config.toml
encoder_expert_mlp_ratio = 0.25
encoder_positions = "rope"
decoder_widths = [32, 32, 64]
Rows from block 2 of the encoder, named by matrix and row number. Rows with one number belong to one attention dimension. Each number is 128 + 24 x the weight over its row's rms, rounded and kept within 0 to 255. All counts start at 0. Numbers have three digits each. After the name is the row's rms in percent of the matrix's.
# q: attention query (encoder.blocks.2.attn.q.weight, 256x256), inputs 128-255
# k: attention key (encoder.blocks.2.attn.k.weight, 256x256), inputs 128-255
q.202 088:164128141105148129124170127136161167145080131135136185148159126154112101171167077123156169136154149153095156119125106117124110166131117120112111125166116138155117118100176076123104121108169103114078131176112162102137116142121121134092108127146125145125137113128141156117158148131091112113133128156122134124110152121148117121152122137116114109155157122141076145148119134159129107134112
q.203 125:089126118158100141115101130107097117091169125142122096125093124104120159091075171121112085135100094109156105132129157151150131079122116142153147116098128142110108147141110174135144140142134149160159097107138128171137147118127147111133146138111137104121138147160102090147096110135167166144141126098112134150160099127103135118113129133164160151101099145098174094093139110120136149125145
q.204 237:163139149092156102146158140156162132156094140112142161124168121157143101167161090137133166109145154154100143120130103107106130172143148110092102140158140111153153095109142091125116103124131098106101160130112138094122118134142102148126106110144110148145123098094158161114156149111096084121109126163151118101095163133142124145150126114087093104163153105160096158166108158131109106123102
q.205 025:163145110109142121118188108121140152092096124156128167075143128134110120145085118085154144144159118157116115118081142107136101119131105113119129152172107109104103134120162106153094133097167100119096071100148196138158148115132112115114087138148146112136133145124133132089111127130125134185125166148125114150141092126125132130098112143111108114168140135137147142139141145096108148125151
q.206 038:111138164134114102115115158129138192152135153108152092133108117146105121128181137183114130121158128159138130137184104135142138147135174117150133109152135138178144128124132136122130100155144135123124189136075117137086123110152136126124149113136085151109146096140108114162126172105090128070136095128106102137101145163118145125172121114145129118127135152159085119116089101156126110112103
q.207 066:121165176132115088107122172127133160161129171104163116125129092143120127133154126175105124109145125162137118148179104138144147152147168125142123106150147132176144113130127127121116080154142128127120174108073122124086147110168130135122144117117079150114144084129115131139128176084098115090134103145124092126117161168115142131171119111127115123124129137159093126126077118133123118112083
q.208 059:157145159104149091161132138141118098108107151142138150121159116149169127147121120104121144071082151128121133118097138134090126147154113123093086150139123115158123109113122116131138082136102110135127119106117108102189128137162112160143117133123118102132104087111174144122140132105127112184125164162141161102135155069130118170150153141110123150146149108133134142160089150133120130158075
q.209 108:125101099131132166125169107128140131134119100137107137146137158120122132127147105137142136174168108127114118111130124088136133128111133120119163126160136129108144137153168133142106166097155108106103128117152195133095129144095127101126133120154148146175174159120112137145131121148121132081116086139155126127130108164148133098103051082115100109135121124144136132121160113070106099069168
q.210 107:135126115140131150128137123121137117107109113176118147128133112131113117146112132084162130120096143123107159138122153147126076131117091127131127132125116145122104137111140107119154143137152141155132077191133127141194104152118136134084114166101144105095136140159141113120122112155131134157171159108080157138149125086132102112126185171141144126132113132082098108122147125169169133160133
q.211 069:146112101143139155131131111123129131102098092174117140119149129139121123152106126068163124130075131130103146122098147141122100145131106120128115150145115134117096129151143120138121145116157135157118085159145130134212139150105140159097104173121157089107173142153142132094123121151111129172164157145101175132162125079137105133106176149140119137139121132101080130141169119133163126131154
q.212 045:106155159146101114096126163083102181094133158157148136137108108118067154108125155123111101119123097105136106142140162153169119094136092161163145107120119152146083134127128152131127109145181126156129094141104132157153171114153151127094140169115108098108163116189089107134107138115137170147161131125090130145158130116124152128146120159165160157111121150113132101105090109114132139146103
q.213 040:125116114117125135133157124126118124076113133167115152118131128126133143126102101078124106134101105107111103115078150124122124090135077147121144153149108118095088130109140122158141142117154110121119084118150194138190182122123143114141117140158141096153123143146122135118136108143153154181123149145133164134161120094137138134113099132125119154137119119110187110120146121095100130127137
q.214 049:126157178121124089117129167125134169159121177113151112147140104146110111137173123161115138113144128159133141141187103134136141163143169115143120106148150137176146115131123119121115088157145128132114169142082117123077126118162117144114137118123080146123147084131123136132132165098085120086131101151116088133106153170117143123177128118126117116129142138151077125134071119157129108118086
q.215 063:126113089140120154134132105113110104081140092167112143117128144111119139116089141074141108140098107094128119126076154131131118093118080150135136146111108133088102139139128148140135164112138130140138065128166146154188147133101137120127123158133164097133140168154122118130122093155165158179135148119123160134153098089138128124089126147140140150126112128100170114118168125101131148133161
q.216 051:116138126123142105150168123151156105116126122102124127049136134134163107154125130121143128106155155181140116127142140134091110168105163099106121170161181101140155116137119125103139110143131094128141162053137122157122117127128108123134095111178119112124101119101149126123111124133111083136119153138140077115121120168118125107115156136096107102140105110151123126139114139126126146115116
q.217 094:117110095136128165151123111137140044136154092118099130140127157110145140116114131152123138143114129097115139114141139111107120118088108122108145106098184155100161136133145131102143170136132151135131107146150152143111089156093103117104156109079143168150141157123160110143114109147165120076123091105160120114118107129122116109111128088112140119125093083105139111121162146158129115091163
q.218 165:148098085123161158157137086148145078141120072122094150121146174121157125139122106130150142154126135148118121099101127097099134141103133107086128135137155110097156128118162111135116162094102123098109130116164163112108093154085095123130112112113153150165115158084160142106136104154128102112100123141174127110115112145147100115088124102081106113149119088139134162142172148143128129103171
q.219 086:126161180117113089105130159113134201144121179119163118132121096144095117138151130146117138109160138144133146153173110140151127143153155129158118118136110135178115119123113118121123080148151125130120163146075095128115146111165138135124133125144089133094137083145103123136135174096091134114136125130088108142114158139114143135180121144152127121121156164145091120130082112144125120143077
q.220 070:123104092129152153187118099154125053137152092116089133130133168115185128124121129136130133129110148088112137092113139107095137113107109129088130145103154125091170129140111135105160164132089137133152122128166114124131076165094118135140150109118150149151105152099173125146133099149162105120108125104169137096122113111141105141104143090100131132130107084112148135132162159120129120123161
q.221 116:143160171109141088120142161141152154165107160099160135124142106150127115156160109163114152108159143162125130141165100120128140164144166110123122121157145123173150105115135104122114088143138113111110174120087127110094125112160112140123124106132089153130131085111130144120141165097091093100119109155138097123100160161122136136171123113106103113137147131169091144150089131135118109116087
q.222 049:112166186122118088106127170132129162148125177100154111140124100138110131138163124180098122107152127154135120141184108140150150143140160130151125103152156137174133118136126132123123083158156126133126176123071134132081135112161129126121146119131070140118144088135113131139121178086099121093129094135117093135119154174117149124179114109132122125120123145148102113132079118131128107103081
q.223 031:136119085143120160143133114124120084070127096152112138104135135114143142123056135090131107136096114119121113118066162121123107102128086153105139152113117115097109133135133137131136146108122129132130062113155151137181133137115145128128125158138156099153120162111136127100129103150168144177114156124128165121166109085128126138103133145117138147139116113092168127121171137092133146142159
q.224 189:115123128139106126105119129106099150114156144131137082153101116113102156081153156133108114139137096090144111135110131134159154084165109166166144129095081115114112145136090155151129121120091125114156136116133103123131174097143160117172151145138130114138111135135082132173138125113137174149126131111125154144141123116135153154120078132161135152094139155127184123114122110087109137141131
q.225 186:113134125120136123150176120149147103130153119089126119088132147124149124126143138150125147140200150117138122114154126109098141124117127143110144143130160098126168116173114144116119130131113095127150165088131137144108139112121105111146127113184115129156139130101131132155119129115132096099104128121168086099107115174126158129124078121090088103137108104163167130137124147041095124097136
q.226 082:144129100136155147154141101127137061118127080130108163097138156118144129139091115130150132138123122153132114119102151128084102148085112110081135113128170132106137127092164106116131161120122126128109113120147167135114087150100085111093106126096145145137105152109184117093108108151138105104133141138155111112124101146123110092091158137078137127143115065123129141130158155183143172127152
q.227 094:140117138106133109126126129140105174124106151132142103142135115149126125125176129105119133124114134107120131133106116140131164121178132143139107158135082089138102128136085135161111101112103097111151156139122093088165185099139167165171122135188129094110127115117103169146159139114107137178127153148120156125131155087150142168135111134144101142122139163152151149154116112062110124141114
q.228 089:144116145113118121129084147136114136155103162148137126181147105152131118133140109111111126105050126110086162132107107112141143135162131116139102149129093150144111127127108130140144111129143148121112119160120093091169138152139163159150154118111126134134147112136125158132162145117111140159127102142114179132139164064142103162155148085161136138128145160117093134143118119180130087120108
q.229 144:097134126132120129122199125147147142104142126127125125090128117136130104138143138123149134141210168130131141133168140128108115131105118131130151154146150099140147135170114147103140128145150096150163144102118136170138138114121137108126109126208121092122140131140118122172110131131137099116137146106116087120119120164116181110134104153113109097132114133136135099128124120046112121123127
q.230 105:122111139113114140133136146147141113153118150148130132174157111152125113128162101124111149121101133073079168125130111089126130127151114127136125144134121157136128129160120141119152127139170137133125112169115129110170126159130162150145169118138120145152175116144122146163157149116135140117126083134115173121127163074147114152164101083153127116130138146118111106138125115119108066104120
q.231 031:110118156130100124123173136149129138125123157143135133137152114141133111144176117093131141125146154057102158128137115113130133125138102144130123157153130114143131143196106149117135127140149119148159114142121130118160149131133171130148153134196129113144175117138114148150146140105138108150122118125119140126144138096134142140159091128130108110134125152127130110153113109000112079115109
q.232 143:128132140123122105114142133117107127109157148123143116141116129111119155100161138156102116134153080125148093124096129131140174099168102160138141115123099106119118128111108143159117109115091099109128149075129139125110178094150131113174137120132116126164102121110107143161135124097134156145117131146160142126128113152119160157125062108126123159119152116151182124123110131092078142115122
q.233 056:124081082134123183122134094130138133133115097165091129153126137128107116127162109091154126165139146094098153111107128098134127141122114112138150144137095129094107151145125115135133184105137122112119108161164136133161119158076173131135126118153175116136124169140113144182154091168125141120138123126109159126134116094136132111089108101149131123132154141104090119137189102129134105103178
q.234 094:143160147116129093101151137112119160097135146142144140109110120117115135118168118159120116128163093179165086142107138160134139129142131138131134093139123112141102125032142103151133105125119086100105157106122161143088138089162108108131101108119105130126063109126115130141125133111127138146131153152126102137113125172106144126132108147112134149122145101146144120115093123190099172144111
q.235 094:140140133132117120113175136114128166070091134167145164113149105135105118160138118081151122126141138116109127145116155145138098137130081147129128148169109118145073136143145126141124115127175091157125088157125154139200176112133159135096104173181131074108160125156110129113113127128121123175160168151095137147165131096140142117130129176123103141136105142117127114133111110056141144147113
q.236 127:103119128122127124140133120143123143155159132093132081134117132131142125110168159136122140134165162080139138121150112122123154112150153146143121157104109095127167129177073163118121117129080126125176177118131066115119147105127137143176144125182129120125124128109111138172142138118123122115107132107146123114111139124137154158124093126134103113116142154154155141143128127039112115126131
q.237 131:101117122118121137133165119146136142149148130112124094146131127139129113117176145131131152144188166069115155116152109108120139111134132149144134161111110104125165132183086160111130125129106118130173163142130084127132137124120148138166146134198129120134138131124106141187140138127125120104114124099130127115105140124146148148128077127130110102118139157148156127140134122024111102125136
q.238 130:153110143118126125131064143127110125155102147144135127183142120143130134124132107119105124105041103119101141126098110121139145132166140114133100128125100157129103123096126113147135119121126149112104112168123112086151125151140146165146149120079125150131134115128134145110158141118115148151123104153119177132134161063141090159146148092161134148127144142121105141131128120201132098123116
q.239 127:126144123144142117123148111115119142096143103109129125073102148109128137135104158128153112143184140168183090141139152167127118128099137135125135116128143091127130128124133127127103127123096107137141144091133126158103141081129100108110084146146131102101095138116129108102098111139125110136134176123138085136135097175111154102096143179096122130129119115138143145123125141092142181154137
q.240 166:138145150106145100170137139161147054155132139097137151099147135133197125128147112152110145096123133127117126113124126109067144152135160108081102131140174126144167094117129128115145113145125114130115151102117146116107109140140082148136137083135103154170121102086180138125133142098139088101099104174178115082097140129112118143144126088089102130158130076155122136151109173148095108084110
q.241 133:130140160123126083116132140135110169101119160154155111111119101136128120135148142098124113096121140136142124146116137173132147140164134130148105158136089099150090123113087127150134085134108103135153142111108083118169167096164161153153110133166115076090095098135118143154132133110122128195152178139096133140138145099119142162141149159146127154122145151125121127141097115124130146168089
q.242 101:166132130110163108151124118144139121135094118128125156105134140132163107157144096134142142113120150176126134122104123141098118165122161101088110124137129110137123102055146073135135120115104108099101152138129134095118090131126089135124094105119130148117070115094172149108144125126110101140112164145140118105104147132139107126118172144102126122145142084140101158149128154210135151156118
q.243 102:099114127116112141138161135161147100140143140131123118155152119141134117125166127119121144131148153069088164117152114092112136122143110134129132156136139126126158133189099165118142133143149123152150126141130128136161138150121145139148164120168126124154168130131122139172146130122137113113120092126132149114121141103137134148146077090129099103137128145132144094140128123031099069097129
q.244 096:146138126137147113126082114113110143126133109105131116095101150109135143125090150136129114131118114185179090134111132157135137129124155124131118112113125110124127124089133107140104124107072137107121151094135107116091123100135099123128101136085136132103081130102136116084112116136116130142125159132141103138130110155114130120096168158115139145123135117140133170124134142177154179150137
q.245 133:148119145118120126130082148131121124157103155154135137178140111144130126128138103122110128100049115113089155128108114118142130136158130110135107125123110169135108124100132112135156115133143158119102108173114110091152109170142148163132154113083122152130131110138138140127156144118124147141131094142109175131130161073138089149156152091163150142124140142107092125131120120218134090124111
q.246 113:161138127142143119122074125100106125119112116127130146111120142110125157126082126129124109122075086173151094134098144157144125131124133125118117093126123148123097127073162104150106127114109145116091109120140143109104121123135098125101115141054131140116107133117142116064115116132122144151133139156136132143147110126115106114107181146119144164128125103118117158116130136213157170147133
q.247 041:134147128144148111121097122117108147097133115122134092076100150110140133122095160123129090123113115193184100144117144179131145135128165116128109125126131108124117131108111119138104118124084112129147158095134110145116149098136121122128080132110137101090083133118133119098101103128120123166139170147125119130139113151097134132103187165135131143122118113138124170126124128172145175153134
q.248 145:136133126129148137176115128148145059148106112136112140104142138129182118148114112112133134104086150121108155119135146132083088156098168091086108129131176150132140116120141118103168137145143150145115103171128119121149083167117106151092135116092132143123134129120175117109122119142131098116127113143125133103121138093117081117134192115123113117142095090113078131137139157187153115121127
q.249 118:137137116140125132102140126092106149077125120157126183119131133111086155127080117123124110150119069155145082136095158129159109111116068150131145097130125141113083141083180114158114141111149107120093087100142202146123154121129124095100115153099139120144122147140112114091111107136139160152145137140124130155154097155131139101105112143117142160126103108111163123102129121133129166140139
q.250 097:134098095128140137152127097138111087100148099136110105107117145110158138097146143111123113141128117119141106111075143126106163106151113127119133151115102088081125136112099141165138148101060097107149144079173126127146148123111137126191115110147156107147077160098143143165133091137148140171111156131152151112138103117118144151080101121122116147131137110128194136134156136116098154119162
q.251 105:106132153113114102137115153161120114150156170115150083148125108130158131111156147141092115104104136101123137128156115120118173125173152125139113141126137122145153126161067164139146099152123130145159153114110094114144165119156150154177160096147105127144145106121121141179141145096141121136114105142137139120120151110114140169161108078152101129121126147140142116138096120092096082095101
q.252 083:157120114132149138142082105108123107155129103116113126128117157113134139110118129149128134128098109146143110116093123142132122122123154123117124101087109138107128120076142103134120144113077155096110130143146109107084080136123098125127132126056142163120085140105151123099134114140119149114119126123144132123117120134129091127102163132122153142128141102125128161124152146229146157149150
q.253 122:157122126130135133133066126104108119157110128135125135164128142125128147115123115137112128118056093129120122121090117134148130124143146121129109104102102158115110127076144105143125128114098160102095115160135114084115102149132117141128144132050136166125109128115141131086146126131116159131123112143134172133130136097141083138121163114146155159120145123116108157124138132220144139143133
k.202 146:148099086126160148192148081164135070125123074131090143115161160131176118135127124096146175132107148099109145093111148108073139150127143119085105157140135104092152132145117119128140156116115119139136127130174123125151108157085122143138123107160159120132122161109172146136134094156141103136117142135141133102130117119134107140091134121106067116161116116122129147158176143154120109113160
k.203 176:109139161119091111073104166097097189127139174121154117156103113121086150104122123154092074127125093150142101150133098132189133084144105148175146105119115143151099128118135145146112106119140130099118134116099141122103161107163145116137142140106105137133135102135070126122140157101125170126123111121121135157138138138136151134154110125155180143088142149137155121098093106095114134134107
k.204 236:150122099141172136190152094157150067118127083125097138091149147131171113154112140108155180122121155117134145104124163124063125168110152113081108146139146115110156126135120114107143145141120121165140121125154119146148099152096111136122110114142147117121118153120197121126106092153144082130135146130131110098123109132105103124100148136100076117171104105115116129152154154156135126121143
k.205 074:134123137104110108086091136113089173119139149128134119154110134118105152116113104144086082137098087175146084131101095127165154093155101146169134114131092128125096131116125132166108123081122117087123141083127149089110171107139153122154134119127127132137134127114085164115152139116145174153102119136136152145142132134149154145130114112151166145093127147150181141106119108102086129117128
k.206 053:128144126168145124129136127123150114139121110127124113092114136117134122154128190128164128128146151126164143133167173150118124176114174107121123120137160137145151127132124124112121130158127157169143119153116102166113096126138096136091121143113132125097131126157157050133064114135122100100160130132113085131115110146090110106127167153120094119158106121106053131127130131178178150131122
k.207 102:130141116170149136159151114137156083134127103120120129081125134125150120153116170116168163130147157115157150126151169137093109182102155111087118127129158130126150126137130122097131138166121143171138117138130113171130087133110094131096122131119134122113127138139172074117082107145129085107151137125125086118122104145095100100120154143101088118173105103113086127129139148165169142128133
k.208 056:129103068140136168123149091146143145108122068152091142128131139133119110136102122112160131164111139173123139123146147111136119144109120104122149143172139123108129140119146109115132177118167115139128103117158157172135096160077133114111109119149149122119131166146125119147115108172144122122152140115112103140136097179127125084096134128119102099145091122098111104107189113158146111102178
k.209 141:116178179132114093123145162136134110111151164135149124102118090129132118126115145148120125082140140134139138145149141142119111129127120127134127119121145131174130111114119129096172090182142124173144127125078116159136115123165121124124130113114086125114102083151141110152109152100155127131155142102109092127118145138085139127177145141131146128128135119098124081126082141160122129146067
k.210 077:116092098127124174138129110151146130172132110084121103163141141151127112134102121140128152162133139105104161111169075082134145125123159112129125128140149138124167132193131149109119158117155161131131149132132123135100105154088131150135151117134144160138185150129119130129131158143107115092106092115127117124116149149140109131130107102138097084131130161165104143130163115090130076092165
k.211 082:154104103093154150158139109178157093152123107115111144141159152138160111152110069136123167145118133162096137096118099096085150178130133101082118132162148124111156124125147098144135156099138115110111158098147153115103111153102100126149126087131142159161134145085159159122150121136115104113102108151156131097102132156138121134113106088098097106166135100169127151158156137154102099100159
k.212 065:085145161144089116117087163119103126138189164109144099136105118102121170076104183154095118120118100098159108141151118109158141049136124147165138107085146142146143127154114186123150108148129154132140123105089119160103124129160133115147154131110102136137125104142105077140115149108169150112110104095132116136140122153114128139159105131143156131090125150114166116087097130129114110122103
k.213 071:129137164097113103104120156103107166113141166124141136160121117119097158103140093155090098129125084150126086135108096118166135072142085159159139110098105128143106119105139117149115113107117104079114142105107154094112165119154137113149139130121104144147119106108088165119162152104124164136114123126145145131129145136150153142147098126136174135089143135148196133115098126075091134136101
k.214 091:136137113156154135165157112144163097131117094130120134082129137124151110160127169112165152125150168118150153122145171137089115192106163107087123131136160123119155129134130120107134141152120130160143112146141115162132096137108095131100113130131134121109121137133166075130078106144129091111148143129125094123117108137108110106115156144102080115174105105115078126141147137162160145129137
k.215 119:130130152084106109097107156117107179127133167132146126167123120129100138109138095150090093130115095150114097131109086120165145087161094146164140120122100125141104121112135125157115109092132113084113142107116146087112163118155150125152133126125113135150130108113082171127171149103120166142108120131135153139131154126156154146146103116147174141090158145151165136122102113089090123128112
k.216 041:140138137131116109105185140115126165101109136124137161117121129125090155155134095134132097141169085165144100134142118136149122135114087136135158101171146141131094128102168113145100125123175093112109126123113185141112172108139127101085115127124111139119158130133114138109123133122116131107153119166126084132136116180118169099126110114137103130121094116162111119124103118072103135105115
k.217 115:132097092138145151161150100166143094121114083134103139117154145146164104158098115100151146136099147165117144117132146104093141171115158094089116153177157117114151138144128119126141157130162127154127118110153143164143102163087129136125107104157145112131139155133161123125110108161130094134129130140126120124137108149115108117111143111110078111162098126115103122132165121179130097093155
k.218 141:149111111117152136183148115172143063130112101126109157114170141144176114159105104111137164117096140124100148102127144099077134170119149099077104149162162129121155112134130111115145143145158117157118109125140137142146098173098110148117124099137134135141143136117180135123121116141135093125126122153142125099122123128117100130125142096097072119168100101126098126150148143180121094089136
k.219 087:122126095167122152105117097090112162115144093126121102101082155094110146112128180122146100159160121148193099125122157160149123102110123141153150105114101118099115147132132153147101158092095138124137121120158123148109147091112117105114116158116160111111121161134104098115097093148124149126134144125130126152158077142122130104085128160130135141113126142123145142103153130096164182146163
k.220 092:131131151102133121159151144162160090142108146158126145140165092167147093149157106114136174092133163093059178123129121109099113166124139105106119163130141122155145110124111104089177113185145116147132124173112110136169089171134138151131133109153114125132123103141160142164151140122121099134142130123114136096095169100119117140157129114126116112154154119101076103153112134166116086133101
k.221 163:136133103165156143168154098143155075127130087123108134085134141120157120148113161112165173128140154113151144121135169135078111171100156116085116132130154125115155129137127122100136147155115136173141114132147116161139097138101098129105119130129143118116122151132185092123086098153138086115147143128127098111124098137095099112105151142097082122172100105114104123135153156156157140128144
k.222 090:132141118161158130162149111140160086131123099121124140078133135124152121154116168117161152126143158115157151123153167142087112180104156116085118128134169128127158124134125116102131138163118137169139114140132116163137097136112094129096117133120128123106125134137169072118074108145133091111151142128127093121123105139099111108114158148099082120180096101113090129143140143160165142128133
k.223 065:124128147094105119102103154121095152123143156119140133168134118139105144107126078149093121128107088138104100137107078105157140068149094156159130123114110130136107118115130133136122120108133116091110147096118143085119161118149146118161139118128118143159133119109099186122187145108124154138102108128145155127125147130143143151147089112143170133095152148157190137120110127091087112129111
k.224 157:086146136162098124103123144098091141106160139131133112115089116094100159099082171134111074131134103110159098151147157150157116083117086156160162109096136141127109150148122169123121130151145133156158106105119133163120152109140147104120143146134119107116142137154094086128085126126187159126154121101116110150160096139123158111129128136149172143088077143102158093083116108097136146128128
k.225 169:112124122126138136137180111165177133123154117093123107106141138155137100144145147140153170147178160148135146111169107099107142143117156111121140152158148094136179121176115146095126128130122110149149165104123125164122134119114112118139112117158126118151149132122128138155115136126092084104118131113142084108100121177101151126122090129097077090156141126165140123148128138082109107103134
k.226 067:143159133136132123141130133135152085135151126100136143094147152115146146138103139157130138126152113132138117122153131109114112161102158117101130096141179140145172102141153126089134134153123145165107125087114139158087098131128071116098138130080117162155131121126164095120100124120126099082116122139161084113108117176073110114135118123080100135171135090139093138138115170158144133114119
k.227 077:122113130132110112117115129129080162102106136152135101152128106146113124119125158071131107119086133095128131147108133142144146096161114139153107162126086105126093145152094152151115107115120124141161124137135087098200175110130174159155118146159145074095141129153101165143146121127112145193156158122086160145172144084145145161119140154165113140105127177113151131146127112104133124150116
k.228 077:109102136119108135115091143129100144137099148162127117179134102154119116118136104100115094116081124089073167136118118120146143110147117124151127147135097143128100140130107140144142124131152146125135105166123106100175137144129178153150144129127135124119156117152111163152168142127134154151138113124103183139155164070144124147155134110175156137097142161098109111121133105144127093132119
k.229 123:112123128112135124137197123161173116088155130132118125100137118151141072131169125135145157131172158174123147115138143114096141133130110114124153157162136085127134130140114136118165126138140072134139154103125154171155137125124135106158092098170120102148110126125134161190126115126139105144124150114123100100110117158108161122133094133106096093156135114139154081144117131108074117122121
k.230 094:102109131115095148116146141137127123129126151154124136176143108153112105107135081134117127125117117099070168126126111098143134103141096126145149134139115149125113138134129142125156141139174127125126105154119151135158127158120164126141150113138128130145157126156108154166161148125170149125134099112103158135132151115146137132161097101165157110106137146107134076108132109126102082112127
k.231 029:085113137111118140127185143136114118117136146141141130156150104158121108120136100112121131118145137106066165119137125116124131095142107121153155145141116125141121139159115151127148116137157100125140106140116153161179153147132166137150145128163114107135154120149118159173142141128157132136131119092106138131134138121138139138165103116153119107104124145115166075134122127085103087128124
k.232 102:154134125116143140133185113142173143100089107163106152120149107163123078169156110091189151126147151151107172129107137148110103169116105104115109129161104105140111120094141083122148129125142108142121113164121133129176111136109119134112074137129143112106101120147156139140137119151106115154164168127095133123117153120110120117123135160115120115152163116129094113154134139155129139164109
k.233 078:135126141126118127112110129118137156124114146170125123148113097137116107113173135115142136110127143098110170125105137159138119123146122135150125134098074131132094140091102103137149115132101134115144111216122087106168113131142161142131126137125135114095079115147128138162160126132126151150138152106092166134117155063143114141140154151157155130111158147088108114131126124175140144170111
k.234 120:138157134141131114111188124112133158072123114152128145072115118127107119153129151102169109131176135169159102142117168174131103131107088136131145136139116095140099134098133114134120119134127090150144116107127137164160145098136124106099071150149127081100096131150127113122096101142126122168168178122113088139146104156100157100101144183109130136139120117110133107124112125118143180165110
k.235 102:139128109129122130132167120119098129073107119182128157116148126121113138131138114074133099128119098118118099132077178136120121112145067148121142150146111114107081143127136129169136133105154078133112082115159169138207183114123158130122109153154154079135138152143125145151122093128137145190154150161124159132170104099126150130102112146136107162130116115115151115133132126100109143136135
k.236 082:065122146154101124099128135126133175144143145103137091134095110155109108135113188130145128140159172144159159146191100141160125120113163122171132132122120121158153137172102173092107110154136159153167157134101077158111129104139149127126120143147116101086146110156093102135101157135103117110138133079099104150124133143124144118148143151153147094106143182129122112122111106096164123144116
k.237 089:061133148143084132099156146121142157140165153114138097148106105150105115099135160153128152142177152110134158141175101107154124098116132140171156129113129130151147135167110178081124122153147146148161145138099103170115134114138146107135146128154113111125153114156086100162119161124132133088130113076108107143113133148119151121159095138150151095099162163132150078106108106088125102134116
k.238 120:134102126127102141116073139111083141143090137157127122179125110141110142118116105099111095122076104081094151136111116125156134112145121127144116128119097159120099142120118124149123134119147165121121096163127105089160130149125169156136156141103144132109150130151110144125157136131132163149139114125101178150158157081156111147137147112179159151092136159099102132121148106155143100135132
k.239 117:148149132138159106141133109124136124118135109099136120067121151105145140148124172122143134125155146161181092134132147160106118151115149131108109134124140097135145115129121127125106112125081114136143152101140106137108132099140090127119100139133124112116104127099148108103092108124089098140125164143151093118121103147105129123098147160090088138155111109153137172149116153117149174143124
k.240 134:169131152093152108147143129162160123141100140122138138131172122168148097163167097117140174108133150144101158114116103110099142190145162101102090142166120104157145104121124091128133099122111118126103153129106113099148120136137112162133107117129119136134119097115156168138164145115070102136117138160133134102100173122114112158144125125107086126174179118157095161186109149145122109132098
k.241 132:141120146119126111120125134132109162108083142171138115132132095157119104145157119069140110108106146122117149146105144163134132145155115123145102165137084108144086138113099113154122094122123113132143125164125093096202161115144170174140107148152142084092116114148121156145148125131110138187167156139092163141152162057135139152133159154161129140119139156120111126151116106136141139166098
k.242 096:180130133113154118151125118140143139137096122121136127127164133161144115164156128099146184120119151107116148125117118130117137181135168121107081145137115106146141116134112098131121109117092126131120145147131084089156126125130113166127115140130137124117127117113152156125153130127056103146125152142129138122124161109127103153113136145114066129164166127144092182182124144137148129139115
k.243 081:073118124126104150113181135139146128129153134144116127146126115135118106116125104150127124140156132156107149128155119091134126101119103117147171127147143128123126139142133159118152144144186117127125129124117169173125122142111152101136136110147121126151136136146104128160121140133177130106122105097112113127120121169131154113158090109139160094111125139119152070097132101102092093111135
k.244 091:148146125139145109131077119118114138142134112094140110095104145105138160134106185130131111128124129140193091137132127164131128146120164124122099123109134115128142123131117127131095115122078151129138151110139083108092125098138094135119119144105130130105116128103138106088108114128088110133125148141144106133131116132113121136099160151109110147134128131149117188144124142132165168148129
k.245 122:130104130118109138117093142121104135138088146165129138183132104147118122120141080112117103119083111095073159131102114125142134118149114126139129126125102158121092138106125111148146130125162147112109095170123124098162122156126165147134150129111136139117137125156118156139177138128148159145142113133099184139147158074154110143152141110172169142102138148094096112121139109163129097132125
k.246 088:169145119135155117137072121102104123139096109114136139104125152104139177149105143113123109122095108115153082126107147165125117149124148135101093114107129142122123116109146106143095129110094147125111110131148114088107131115134097146101128151096136144110129134105151113068115109132097128133129141167154131131143114104133101129097160140105116165137103108137110195137134147146167169133138
k.247 039:144141123128152122151076107128114131113101103126138106088101135120147137143132181102141088119105141177180105133107144168110141151137154129116091135128128092133104123117105124134105108114097117131136148115140091108132153097135120153131092138130138097087104127109132135104117113139088111170142160159128123139142121119104113140081173151117098145142112127144113161143124124142149164142128
k.248 112:079134129157096142090108140101113174136165140093136090135082126110086151112084169162111105155155116143166111146180111124172119088107124139176168109107140148136144143169129168106092135138149153131147143117113125169071130115132140101118149135115114135119166131146085092115093150126135140090131109090121096155133103178123151104137119126152160106089108168125150110087124104083140127116139
k.249 119:143166154108137093163180147145136062110126136140139154084160134119158138134166109130098132099147117096125103118095152127084129136145112137094129132135165115138124108117135136152145100140124082143114129106126162122150163110146105133122137122154106114156120109106158134157118120090138111144128128173163116096121125110100149145138096123100092139147115077155153119149092163096079135116102
k.250 063:116146164126138098129128129146134136119145144088131099086107111135144107134107176143141141110160174157171131143153120166116136139128139135138111144106128084161139117138084124108123092153087128146181173091104072135120119099149124137143100117156116111088085097127142124132117143121108110140130163094116082116116145162113154137129152169121127111136139134135144130146099132110130155150084
k.251 096:100098103137110155097138117125108162100104119176110113147106114137103100136115119098151066141110124172120144141127142141151119109130104113162152150163108125104096153125127137143128150116185121128135107133146146148174140136110182125128105136139148092104134157165094138152131106151143149162156138118084145156165115119134141116123148131164157123103118161091115096102160089123139121135150
k.252 094:150147134139128132119072129093129152176118122100132127136116137115109162127130143147123163134123125092147111136141098134154119146117157144129104098085123152141143123115137105115098127120094175117122135153121090090059101121134100128101152150092124169109127125115124084079130142130088132078116118122141127142107142119139105120120145142124151138121141130143099178126129138148168151147132
k.253 136:150134129137122129116061137093101143165103131122131139163121134114112171124110125130112125124088106076125119132115109141164116127128149141133102096084109169131119128107144105128102132119106186117109109162128098084093107135136120145102164152090134164104132125130122102079144138129101158105129111137132152153132147094156094135122162127148163158104136141111094171119136129164177142146131